config.yaml
model: "image classifier"
train_examples: 98430
image_size: 32
crop_scale_min: 0.5
horizontal_flip: true
targets: ["finding"]
drop_path: 0.1
conv_stem: false
residual_init: "scaled_by_depth"
optimizer: "adamw"
lr: 0.00086
grad_clip: 5.0
batch_size: 128
weight_decay: 0.2
Rows from block 2 of a small image classifier, named by matrix and row number. Rows with one number belong to one neuron. Each number is 128 + 24 x the weight over its row's rms, rounded and kept within 0 to 255. All counts start at 0. Numbers have three digits each.
After each neuron's rows are labels from the 100 images, of 14976, where the neuron reaches its largest size: "strongest on" is what is common among them; "patch colour" is the nearest of a few named colours to the mean colour under the peak. Only what is clearly more common there than usual is listed. The data: retinal OCT scans (Kermany 2017). In brackets: how many of the 100.
# u: gMLP up (value half) (model.blocks.2.mixer.u.weight, 512x256), inputs 128-255
# v: gMLP up (gate half) (model.blocks.2.mixer.v.weight, 512x256), inputs 128-255
# out: gMLP down (model.blocks.2.mixer.out.weight, 256x512, transposed), outputs 128-255

u.506:143130085114093109123120101144127137126094158126144111151183166170157153154094099160104149133156133094107156099125166121160070108178085138105135136099161129118120114126110115149151091094126121171132107155152150130086113117118112117147157122155148131093164143120185085147152096139117125145146091125107157124148101126135134127129140097089083173097125108120146121099159101115102159091096
v.506:142132150141170113133155141087136137156143117125077124126123111121099117130122169127093098103119117113168104120108155146108136164124102119128163125150093142107143138107100138149111152114149153123159123143159142138143146145119184152086114100119111134154111098101114165157108151145107098140143145106127115104107158145116107108132112106126125122152131142133126108140185155120137048102137
out.506:112124167120155115164113141140137108105136122162134151119086110135123129105134136124125180127100131137129115130141148142124142110126140113178117122124135119128094158189162119084087098130129143099122122133078123146155116101154141135140113097067097133127126147117141151116114140087154143135143152108151149138150148139153103173074164147141121147138127037092092144084092173115121125134177
strongest on: finding: diabetic macular edema (36)
patch colour: grey (76)

u.214:058167141138155153143112124091138140109148093160125160114106136136159169088149121113124109130103109146121115149108109157093135170098125130134150116142101132154138130145127137077092138107116147089110103162133138120141119099140141111132123132096130116139176133179140164108110150115110109151191157110126150133135103106123089137133141166178097159131126127111102122113129165147135119098134
v.214:145142121145132141086139125103150098139135136118144138114139137135091125132166119118119148112102123112152095105110114102139098111151163152121109101137143144159149094098148124138105117150119170141127148142118140082099138134075141113139119147146167098168140134140099116118107160146168093130117142109080111089162110129109136148138140094148151121085142153139110133089126113138172152113165
out.214:196117133105102073133141105067100095124191185092105104151094105119138109115122109089134134108147113139152172148139144103157165096142139153155115121133133116124191084157131135157183147136147117148126107120151142136121106133112127174106127130170129102091136095114139131139122121130137165109128150105133158143109170123136106095151089153128097148157161145079130131118106138147116100144107
strongest on: finding: diabetic macular edema (35)
patch colour: grey (64)

u.303:135126161145153123146130130120140109146122100140156149107112163141116177092165134136132151128084119136100122127124123152098171162084135134154169117147131137105122116155087123079124134129108140090103106127136076150133101107126137159134095126096166107100096186132113145122118125108125141086153131160161095157132116112115112144110117135150123160167089179133117126109111130118107161151118
v.303:112121110150156124099151118125140109146131133119096160099167153102113106134136164135101200098082182128170114068146092130138086098139170122102116099192145150136149117148149115118109121101143143134141118126113147132113146139101133092120102117152140120133126166107122145150127132164160134133130149120098133127146109119102153132144119138140142132138135107115134138123114111137158088145153
out.303:161132110132113099083144095119160172125117141133138121164123110162127151130160121139119127109177125122137102150165097119146163115154109119117109150134136140104128124098156165140151097079144174143123163144118148110112172082117139160113130151131153099149130079122175116107111168129139125116145123124119106077125109135114121131121124113142129119091177136110126140110157119080065146111101
strongest on: finding: choroidal neovascularization (86)
patch colour: grey (99)

u.289:106168162127172137129148150111102105090132142112103138124121086151096136110150152120129150118186127080132127115170124115124156142119100101139131135136122123164158110110150174145129166165117112150146110099120122131092158165120141068086149149094104165162137117157165139117096120146181101144116116114136129106133139110142085103144146112120094144159159071114126118090120101158142135132108
v.289:126167192104137130141106137115093130078152161097143129137105068139157092119151116105165140124131140126145138139146133102126147143115120130155087147124143091160153123137132141130124164152125097143121116084127136132133102172119142107105130164105093166134123162158152128098096153122167095151113145133120157138144173129138117098162115112138096176145110072116111135088092130191164155109126
out.289:144117152132154115168129152109121138152120175101119074093153103124090114139145115090121144108129097136142151133159159127095145118138138122112122157173103100098166171143130108128147130124163118099178107116134122121115093148135147130134164190110134157133116145106155137130142063211156124117148162119125117150144080111128166133128108100129137151163125128136115130111123102105173101084082
strongest on: finding: normal (93)
patch colour: grey (71)

u.464:168160119111166127114094117140113177112150179152166130138141103115077123148167121149167154115149112116147148111119153095088114175122102172142105151101138154086138100111144115120111156173144145110129156099098100118137159176140122139131130135136138136176137122158133142119128126135168100114117115136115120075143108097097150148171120084165105118097127103161078147115166126102183154122155
v.464:164169073123108113111152088136132108149138078123149078134158174136121120146084141121087106119108120129104114115115145104174114095180117120094125074132126138120146118148134123154120107108108151169113138154180125116118139100058158151135104110120173115133137093115114117149136157132114119133129103113116076095105133149132139140092142123148144128117130124142120102121151100162146149087118
out.464:132083167160119115136121151154165135140120123157101154113099109101166110137172151131093116139129129141110137114131137171151137120101169117090190125103135126118082135092106108133117107102152133117095097192123132157151149113153139133153154125096132116147109127092107137114126133119122147072158129100169119142135140127139093163121141169133152118158161094103117157103119157107100116133123
strongest on: finding: choroidal neovascularization (59)
patch colour: grey (82)

u.488:104144163116113122116093156144128149107172106174136112138125096117140111130063145181129119138117093113184083116078135149095130099132133132151104112121077111116086150117096131090127121144073168091120208101117147122123109119114140129114109122093099099148137132146098127132117166111120130126117135124118115108133187162136138138104162129121124141098113106154141114151163158119175149107131
v.488:169153145131108126099116122130111095112132125114166081117129094123175109137072142132125117122127107108148126138098118108146137088160119137117114076102140126107134117138094120144137146135100127140097166125144121105105089149073154165088067136139140147088131128117108098139120148123131130112096114123081113120134180129113151115144135158081140171104102131162140107114166132184157142099112
out.488:110150145087143095098084085138162174100108132104161097136166102159125091110119092149127114100121118143149135159108129137158139061128115125118112160113141112140132146124129154141146067076165100102150166105103126157154123108135135108123092146127109124130128145137179145122109112124121104168160182163146151127152148126153183163106106143148105162128120121096145106116116136100116115131104
strongest on: finding: diabetic macular edema (30)
patch colour: grey (63)

u.150:132133086124127116107123108118088118098119144125135136151177136141166118137075138178116144102146148140138132166131108102180154114177125133131118103121122125125143099119121137122151090091125133149139145106134134146109100128142117109133166106133124140111137139131182107131176086132138163146122107111087131117145128147153129118093115162119082148067155096102102150136149111124121171101120
v.150:135102134122149127157121147177077135109122115139119103123137131135111154158102162188130143125141145122116129108134130133141120177133102109175155133109137115098098125131113131099160140114100136119135112117158079141100098179136112125138152116114107115101134143135148102133148128102138146130127052146145115148136122129144105124131150122104053147093118116154137088157165145116126135119149
out.150:125106151152097128139165142161162121120122124155117136147123130130172137121085135170098169116121154118131093112149117164153118131150147130123122096121110140116098133113124120099133109107123166137107116173129115136114092090132130120141161050069119123110147146115144129142119143101125138126134101074112129102121164134141064138101167166109111145112178082097114122105147168115124131092129
strongest on: finding: normal (87)
patch colour: grey (91)

u.259:132143132128136129169122154137089135139081115121117098128139099150125105122106094131117097114160106125102159116133191120097112164088117149131134127099103124154155133116128158162146139131113110141171105136141131137149140119165124101112138111107117176159130101112129124151133088181125096141096093101108112135119088148130154108095117113079138111120090142133161099179139116164121112142114
v.259:140115141141121160129150130124123098136119103101124134125101113044137169149136184102139128136109197139102123113139092130138102143134131100137135112108136136115078147115169123139131153118175098113067123099136111102115119167127096115097122167132107136136070148130099152097140151146157150139121138150179120123107134112142098128154173127134148091153121133146118110145120118113109109135139
out.259:114115132084076141096163124175131138138172117167101130107092122117123136162113116135120091120110118177134139088138116141127121105120141146096103175122146144141108104090113130143153141098118145141135109164103117140131178082123086100132196117168122100109177099130114105137133175115089131128104120101118126129124130123157144140111145140110135094101155186117156092142165122148129127119102
strongest on: finding: normal (78)
patch colour: grey (92)

u.493:136152145123148114096148112120137166161142175166124162156137108141104109129116132179109196118123126077169143120121143140148132136146158165175128167156128131099147081112104146109142143100134147097141137098124139116123115141069135127124094115129175124129084143114137132152109129158100144093121146137081126100151156095103095102149117112095137159142081146121090114106132134115143148150123
v.493:152101122176123115102171122117115096167085146091148108130129155100161138134127168126116133156110141103127132138116099129149151130143142105124153133136167117100088134107115106173163152116116131137124164177132116144126141145112155167179121145154174105106088125109108093132157094117085159089111115114156078151119182119109100095125130140092169125148131096145112181111164136141104169142119
out.493:110138119152127136086132099117110063141131102155143111107164149142131153113139130139099066151078092131148122144130122134127194127175123127082121090156126132125158104131108127129123141101094144127118144162130106135117139111139132135121096129153152116110153098135133115160106107164088120123124142130147130126131126106124128128094088147138147146105147168143158112140160098150114103108141
strongest on: finding: choroidal neovascularization (65)
patch colour: grey (79)

u.46:102111125102135147149112092118107144133142118155134147103169137168103101135132129149116160132113116136187149143063147143120140126152181135164107145149072135138144096144111107044165110103107138102144144097089130156156151073116103127160127114144124103117131151103126143124128115144096138136102165150123141142148131102144154141098106145129139124116111209101110096122093131123157116121135
v.46:151146116111134109186143126134115136072138118102075117155143110141121119147139168099095115132168133106126162158134128109146096130160119083141107151139138085154142144138175142161148134134166089146117098090134140106164113120124114108097143134163110158110133088104155121114114138149121125137143134126130148161084177148183142110136128110125110121149128118130115106155110101140131134105111
out.46:117151102124144129103127135135106144129063154150141140151138146139094125127151124151141122162186125086129123162146125112135115114112105120135134151107168089143087194121152162158129124134135131140158158109114181114148151149140121116125136174121138129155117162136128120131145147091165111141116127120086147124137112136112154133141145083082137091108122100153138111105127111111104126127153
strongest on: finding: normal (89)
patch colour: grey (100)

u.476:149147143161124068108137127117126158141146173144152124185117118112100099099143123154181146125114117150126124163097155085077140138128137156178156156135154093117121138148112150126132122156149175091140178067113119102166100139135169159179084112118149159166052135145116111101164116127128138100120108111128091115129145160111127147132117121139158124109088096169117181143132165120154142155149
v.476:097149119141158128136137112137129127113100083143123168117152176148133110134127146169120149109157146106141160127133129124145099128142132141132130149162127136174134123169143142115137107098116105161112091099141151165162142085135098100096091098143108145103158143115147133141144122114077136132135158120147127131157128115137136111088105103128114113158144134111064101161100085131115102120145
out.476:147108109132114102174125135174104129122123112107116138119147185105117149144114169137125142166112151124114126152139122130158124113108130090100144128100118096116110170181134129131145088141138113127143121101102137144177089121118116150132150145129148116134139124108145101144164123073160170114134113156108178171082111163128166135128109124156153089144093159139146113181110113106108095141105
strongest on: finding: choroidal neovascularization (71)
patch colour: grey (57)

u.306:157167109121154103120096123118100170105131171131177121158162101118118144141167162108169148134149093108150157134102159108096087155151113133145106152119160117101137104143146121115126166158147136106118163070088136109116142168117139127144104159137139145174119134154135146112147130193170113121124122145099118101122106095122162138185123097168118131077105119154087147104140109125160138128144
v.306:157157116145121131113148089112107119144141149121144089142081103158127128118113147120123132113111069085129139140128141090148129111151115124109132107112158148119163106153136108168111194131089144150122172148138150108152140125081155154113112116111158098149142098135108134163096128151139091120111132116089123100129142100129118108123107099163141134106151101110113121125171125159120163107099
out.306:154089148159138146132160134135140096152123131135094156135101160099113118143171148129117148156130123119136102122141119120143095091108150098107191130112140114131094137104112111151120109124184133129143114176126163148119157111141114110145149141103144093151130153069093106126138190115154137096143127104131142154126107154128123155145134121121166080159176106104111137092098136090098101121146
strongest on: finding: drusen (35)
patch colour: grey (93)

u.82:094108153098178109129108139175158179130111115165145123114143107141135090156136133158121139145167128100122106144127098179147179124065120097148163147108132096118103135133101154123183093110130114110179137120129109136109155127132124121102113131069118143111120130125123101147131149115145140089130105187140080149172110133106154161131131107113102114121121118126129110107092120113111136158154
v.82:145116142097093158193100105123063133142111133132125146163136120108171115154134152134163153171153135116102178134144155137114115142110171118151152125149145100100121130202154091133116188081115103124095104147151154116156107148124081181100158155082138115148108124120107105169116097155113146085116122097149122147135154101133128109120120132137119131144131097154150148121122125134079115170112
out.82:127130166114115138087172117121145182141106147125117159117137152149111139161116099150137147093157128110178084117143128119102133148095109125093109187148121140106155134070119146116139123094129167124150126152115150159095140121113135087122137151127148111148156164113153119095138179120137116137133169148101126108137085148068144127177136107109101119142145138111111059093156104134108161087082
strongest on: finding: normal (79)
patch colour: grey (75)

u.158:135154097144124090131120162135125174145155096132117107172150133129143105119137119142135112129125105118100119128132144116150116131123089142109128148149155109162162127077135160139166124117120144136151127115161089093129136161115149092168127107162132148151113123120138087074142107134065141122127072157096128131116119155113106127144174073090127127128084135143132109145122091148127152166150
v.158:154146124156091146109117126106104123140163124145147104149129116117136102130103084125120139121106092129125105109115123118146117101146169174109120082138156149143166085131118105135116164133104159145107133152182142068101126144060132161135140102118164093147129095133110077114101125128119106093112100123085125100143133099107122127143129125152129134097134137143144118134149127178142124145111
out.158:120129140130112170146113141122183124069133080128174124129120129155167154145086129133134156094095114133079102103104115118160090107161138162126134087100096170156125104128110111112095099150104119124074113151126131134107097087125120125120111081092092141086131163128120147086086179085134079140128112102117150105158119125147115165104124131168154150114100121100076118097095119135123158107119
strongest on: finding: diabetic macular edema (30)
patch colour: grey (83)