Weights of a small image classifier.
Training: 36800 steps, batches of 128.
Data: trained on retinal OCT scans (Kermany 2017), 98430 training examples, 47.9 epochs.
Rows from block 2 of a small image classifier, named by matrix and row number. Rows with one number belong to one neuron. Each number is 500 + 40 x the weight over its row's rms, rounded and kept within 0 to 999. All counts start at 0. Numbers have three digits each.
After each neuron's rows are labels from the 100 images, of 14976, where the neuron reaches its largest size: "patch colour" is the nearest of a few named colours to the mean colour under the peak. Only what is clearly more common there than usual is listed. The data: retinal OCT scans (Kermany 2017). In brackets: how many of the 100.
# u: gMLP up (value half) (model.blocks.2.mixer.u.weight, 512x256), inputs 128-255
# v: gMLP up (gate half) (model.blocks.2.mixer.v.weight, 512x256), inputs 128-255
# out: gMLP down (model.blocks.2.mixer.out.weight, 256x512, transposed), outputs 128-255

u.477:473488517527473538541553622541473512549435472549487529496494511515475577535532543559496511592553484473423558504498577523443473542496511492503587549444477462462425490452399575439539516522502499471551489453472479533483442458562466501557492504487505486518479478461500451457562536454474564436478406463548497548444420516452484534498491530429491475490408547540549442544495494483445518501489
v.477:502547460564474557511466503459483454501437396483508505519545569416447536467548468479522446512468553548517522446477499497453469553494458518464489478528513529531513507414556448497458512485498504522453450574546443428470530549497458469530521565507527451554497528525503535458477514510497477534576502504519552442498490455501485497501592451480488509521518525567517476533520439527506476481565
out.477:492480522449401522488494427517534533513586554504506456510481506517472534476422444452498526492468493566469537471485491514516539494524514582496430544525540572487579479507430434504494491491479549503490407537495457510492541476491473581536597515498494479455526532505505496491401453502486429478485539487572521490560514470509496538445491499540506580542485572474551465481478487496511497537390
patch colour: white (90)

u.79:493477455457524515447495475488454490496506508510503553469491489476474492537551577539614507505560514508546486497560467477415530538472553539542501476524511523482462477554536488485536535507539471463496576430424501537499496514552476502464465513506460483559492558494444514517565527495548600468425510499564441486523463504433530484552459519543538395475534508523481496571487475473474438538594
v.79:504508476478492471514444524454482494530528493495514486550524499418573498458468481483469483473479505587438552529546562466520437505523458548431509491541452423463510498488532530502460494521538489541470432541549507507520495564513489449514561497499477607494453513435487567452577474545462531487498502437502488543439446560526476472474524534482547530529504497478451539451457415531514482460428
out.79:574437536522502436490444481494519421466499561468492421509518519429547438483558515437492443491498493531553534514495598476522474431502520462457540456478467433484492523456503498530515435501575480473472521496481484538528542535541546501507522575540490516581480450444549514491485427575491556462549530475489488526491508514554507521519455511495539521527553514446470578534457480461521457495545
patch colour: grey (88)

u.8:452503524485547508541510543505476453483531486460426499442412479523466480450504443422533423490448419540513478532437437487478510495462520480598452473523559452603509557527556511507490519535456478478518512468492433509528509467427525445460466579506469508445537527528410488513556578520461505543472565537522413599436517538526508476443516480528543466497485562492529479499450486594560492522528
v.8:443574505487479565516489548541471450501533442507492491441413477483477502415478442462571468536434516577431476469510457515429499521461565575555435417506532492559469572511506493471485543557442485470488518475476431464516444480477509472474490569488495521472473528600411512461507581484491530489451551502546416531467543474493499502460566518521522493515446554579560480515491488616531548532531
out.8:550448600521459419491561497514558559548480541441488453561467465489516467508521449483489494455532482549543482517535551488491503512553523516446484565534482471431555520437499492503524435470573551441514525503480445520486427452494559548557514513426531540538500513419528475437527485564472539467519523424512471486474470552446481549484479528471537524536497495454484500516505502446485491450421
patch colour: grey (62)

u.316:460500500573577474468452595493435473508464513515546465521511525460515554477504538569496539556512472487486488548503504484439536583464445462535524510476500462471462463488472541521542529534457520493551502478536450477446491577520530479502488496514509453487470562524482458532577451536542531461487439649501490522447437520515502485475552501434459480468480508589495472540554470504508502518460
v.316:544495498582428555456543503515489474570574545517480473539479466475417509491477444494504521478447474500503452456490491452488419437555558548490467469499540570507524498470509437492452537560482549538492547497478540463500522490419505535521494476526561461514557416467428450477450562490429458482434472389422461463520463459439466503525478494523547501453499532473527541465515521527527538509482
out.316:492540578432509475592459483459517550487528509421489439553471391503496503481534482495567500422498446533460536560542468472396546434456508578549477479527518488542555498578501507567483474440509450481570503526472411476549417428438534507513501478431472526485498496512467540496476543585490462528493587406490422503527470513539523517423545512552487550490540451469495525437489484529487486465484
patch colour: grey (63)

u.209:448521454567485566506525510538497479545502519526514562450443478464507583409515508509493508576426484560427497498493414557556537516497503536546526523435485542494400485447485469449472552504449498473465513512504427471506432452527454479532502532494548427423550503574463488488518578488513563457496524494542520546489483433512419497443517596546493498521518518508450544458475572533456570510438
v.209:502524501514562475545490511414496527511506481471484444547523514488515549468503500466495439466542445499465475547519497486363533574412403482530521507527479519525530508484536522543496529505467538528528452518552463481480551524476551539459535549478474506551486443531495511507513485559480455543506415528497459492414452545485514460540551461510486485490435536540544485542550505510512496503464
out.209:501526541471481538481447491456538531528526534505501479536451466480516512514575455478549457446511498522460513438543507489460515427421442555464527512476519558538459484431502499556475556458484526542504506534558477468490510523484481491446552540505548473535493468526484558505455580536513433520498489507481434432553454443451507427546524448535477507453584529518564487463557474507426494456472
patch colour: white (29)

u.85:538529512541496425481492523477481500485528553544510428549524482507499541456460520516429508513501450514479426495482513549454571508461514499502466486538424468470502502498507568470594493540499597440542570453478429470472470503496585528528507433430505503555428474508532489480527465520526526456515441524478451481412526535518487532509591552505503518463496490545505501546585573509531486508485
v.85:531469537512521482509490535529455553520500518439567401519475464460531448498434509523550530472446506489472502481508492490545614500473473530491504484464536510486485496426414467557528568501481478498554522544569457524492516597508525542525494489457466483473423477491522473508441488436426462498461457529493506489507610475483495441472478502482474562523489461504538525563556473552466534557464
out.85:538539511459524478489418447430506501497535580491546460586518471528489481419510498575530553481500439498520549535481510485517540409574448527534490467528488473512565412528516567540507488469523492547485480438503435441508463528448495549444410469486528481467452527487527531560461473523547491500491570499548514462524575460558477504476506479527420572530561448470484521485465457471494456569467
patch colour: white (64)

u.427:491541510515527488490554489468518526507524572545457506485463393539528506450466402474461535480484503475517476472528550570501510573416511517517473497492433511461521508486492564448514507493505544433537489517514504483497486483441576506455499466452560472526502486567520543501460572511573479462552542473418529474511514468514452501534511533470436578539490481500510441429523582523521537514462
v.427:571546482544469522466516481521453471492554491500501486519484491474477410523455438495494517429491514498557444461530497430521453410537486520474450425488538533490539536498537486521483513515483531550454526494531535452473500544412521525397449461518507516508540444501478452508465506469498468479433471449408446448534505488471553476524477423498495467457518509537538478569586466566554493486562
out.427:531503480453500460527450501430452456536567523454482496518485562523492525462501474468523490543543440544458552571563521441487519555480431485536498498469498488480566474569492539500517485569486474513546437489540473537438455518503515539497548511554501485441509471508484526522545447443545508528520537543552527556469482515521494460533477512462432502540532513475468476450479441539485436537460
patch colour: white (69)

u.482:479548436619541492513494607502422479500455487515469483461493486463515572419492535500468506561449451488472492471483533545456473539459495492566493473469475460548440525426508533423526553525427539452556514466470448447472458558494551414554490513537548464500490514550485494485580508543493564485535484511469495559428471481526450455516601518462497542501435512584484484535532529599529541516532
v.482:524537462579450526477539476481471491558529579519465418537503447497432525469493443451505538500501445484484472485491502479484437474525548531500458435486568570530558521501527457504485533532487560515530521514463540418469518488393522500522519506502578457546539434515455459467447511573505444461477470437407451481506437437493489514521501479547524501448496524485530498486514487551516515540460
out.482:471484487513478519521470481491492445524492470487534565418526490499585595502583513381489461505461564546434568494506506470511495595517488485438490451500581527514503496536492416462414521523472481540414463592524565516520545507558462519468541509586486483493547447503513532433480487534529495490515534485567527519510421438478460500500419487602531518493476476502452543567495468538448499484552
patch colour: white (100)

u.243:482489481565486470499481589570475511515543510548509451521472483462495521462486550534492545576490429494476447464477501566496536512498492479483523481473505482485431550503457494464537527572453564425547543461462414470496455525498552478603484464442495531492479542520456487486513503486486538446498390554510460537459513496474430523498588546476514518461428475555517517513516528550540544548516
v.243:519531485626418536471517502493462480553541532541506407507476445505505550474459465468482502496475417493448445471493542478470453447519516538457472427464534556532511533492525473469479543561451579526481530499469527433483515466423534501509494479497549487526553435498462447453465539530460460449466452444436465470506447440480432507520538497534545507436505516485510486516549506583504539475480
out.243:513491533460548562604494487486475423517507496520470461573489513422460473459539533440474481496510506508511525531566459551458568446510524435540540517510486537531434494505536431489496512483522446513492526541502489519572436484551409475524456488502475446475500482423440507516527531420485544509486508504544450572418564500550508478496527557459551476541563449503525580506509543498433543563490
patch colour: grey (89)

u.422:515537482537487429470544540465525537519487503571538527495529470570481512444473478551490564512500414500494479498415553553478501551519575580579495523508421486528491476509442555450564478512482589423548529449484506484515415453480576476551430441490553562494429546475513522531540482551444503487541505508470461492524483494490444507454514501465504558472394569509472488521510552503538529514494
v.422:515457413475533484512500466446469482538467541404454497494606513492527514530550518462521498485489588509480562512477496481527448525479528460521510555572528502578552454541545467539482509433513452553524446505518533536482548522426477477536521539633498472476464505463494512547528492587502489573498507551455530551488473505507539401564466497461503516504466562461540502417420467543494458599467
out.422:439481421490484552519605540526538526541538535493502529519542562476441605527496524465522493533540543495392450485520446481476492553516493490482477562484477566486500501445484491533478483608498502528515468524504500482394516463568430499532556489523444546474510508499429466518469501479559414507450380463557490496493436535461521507538495494490538452496475503518543465531477453463518515550410
patch colour: white (62)

u.123:486572523632512491497521565478473478531483495506494478490452475479516592392486518515522505562420450534456489516478492515470541548468484510557540474482516466516463510467449538466509536509456566434518515499521411441481417533462567483544458503464587463495458530554480489469544579524511539465529483491502465536420508475514430485471599541501477564498453523574485457513542525592471540491496
v.123:530493455536504527500538486505495436520508491423487434491562515454412513508492478457455508463458560501534504436508500444481426487517509474481450484544546564508554492514480441528429508485524502549517495521503538492446578517461511504531534548532509451530507450478508501526454492586514418562504449479447483465505424505514563508508448466556526505470486527483567548539529479504564473493519
out.123:464509516490462575511442533543511548561512529571532454425514495476470518545504514444494500558499485524441460479496551510491431512467524506439496527456535524482454602458452430428481474555507543458502514545458556516511530505540460479534556592549509473532546477434508466398494504470509446450500521468549510532555411465390481564526464466544550510517494484496459525505495507495484517509477
patch colour: white (85)

u.205:464511524555433504533504564561474516496543521553569461536501488477510456472449540518484580544489491487465452457530516548532529461515509473436521507487483449471441580512456501449554514576505522443520538435509465449529418502511501498572533463423476566475430552472474470426484475477526518433473424522539467537484548480500462552451550514469548519516425459571533535508493503526538565529462
v.205:456527456582446525497560527457482479549502535515451427488489455519469592432477495460502505501483481499426522447505519485435472499519534557469479454481527549583530509472473487493490531552467562512572520500490504453456542440482540461558537483509531466550530412516470478482465545615509437509487441394451460498471429444497433508506531487554512523428498512483590507538536499544471509461469
out.205:542469511478593474526518482454517442500580520490461443494549528452401505493515550527443518466444465523526503513477494480510507443546545427558496469511475512513530413505493546481470450549561528512530511470456494565474516479502485505503439419534489417489518450414457522548519542471547482512512501504518495498442532556579540526499408556551485478468561490452491521540490522442525470556522
patch colour: grey (72)

u.438:411553439617480517479493585509470481511435493569524502484503526500531540407455448516487519562501483503489481488515544558482493556448493545479408469486496497555462546412513564413555503569450530454541526499464452480483464508555508374542482494543512497469528533549493521475534515504499548474530524514464554555484458465491471496463592516417486509487484523550513423548489498578516535476506
v.438:509499490572447560508514524458489473563505519534466476482500489465471538541525457454495499505484488474490463430506542518434398483467538515505482451491533562512530544494522454455453542504488537513501490526504571436437548501456488522482525553520536439578558431492432480499440561552514435470484494423438491473548413450439494505584495403540527464454487548516551455502505525510503465486537
out.438:499502520502560524537499467469540401472486410439556536437570494501504522469487481404478447464449530507477480473464433458551466506519486460506483493491503537571530512541509448513431494498505415528435483570533579504473567523492462472408508482542428526489502455521496556490434448535525452565509531534506508486529482446523535478520404474580527518516460514470504509540515467521525429534553
patch colour: white (88)

u.350:520456516464523541553580459502511499549394497522492526465473508546511505548536460471481491539568481448484554550503544561491426541479540422537520516501500494433486546573540515486537499456526445455450467512499549536517509409508439544461466514475537494499485483491479519539511447521526559402507558517540490553520443460498567523493439466468522440570472563490497448531457508450445458543488
v.350:514518520581476518473479537440542467500479484498521548503553565415439572501562538500486542501477546506533435443516428475450473510538486490507455488537519508495497521458529507466467468574519558519437487489479518434452505585546472475481469520552467464518524537478483507444484530451508492498529531475522533467511499513447498532542532457503517481492518496517454522538481490469504472495600
out.350:538492490519410487419497468490471545528481559487505464548471484470556576531469566494499532509558499472515537446435507518504540496541514553510492525479543540451544381450458470542564557459427542527478518503437486467456527538466485593524498550508564453493464577520470480523474457527467508433468472472526490509505545465513500473469558508470530521548480455542518511509526489535468569517441
patch colour: grey (91)

u.28:430597537553473463544446549462435585496560508548467495519519480513521466403416495547491504484480423517544453535425530544469517531460504556547399487573483473533541567518513545423529518507402571496539516429469522500547478492481552444513516449446467517508547504546502507457525472530450531496510519499470482531478511518501484485449576523525472526476479487508474472571539539573566505493530
v.28:495525488521493481511469526609422527540530543458485502545558452434526444461511439505474517519521538536464499456463527513544475523454476479507436491523517506506499519468497505531513530522451454547477445478447467498482541594452472437473483522501468564450483484567511434457506505500424522455446457564519479532496475493494529439488534510387477517555446523508491477486462419624563451578477
out.28:565547449509471513477469466478482510557553514589474447622487475463484562430512517510492471520511405491485504536486531513464487431588495477493519461502531511458480491491460483482470513489486573538510558515509522455493400467438494534533449486451590403516547500460460509536512551497537510460515477454430474473449496507550481471501504531515496518440501448531496506499574498468501547488436
patch colour: white (90)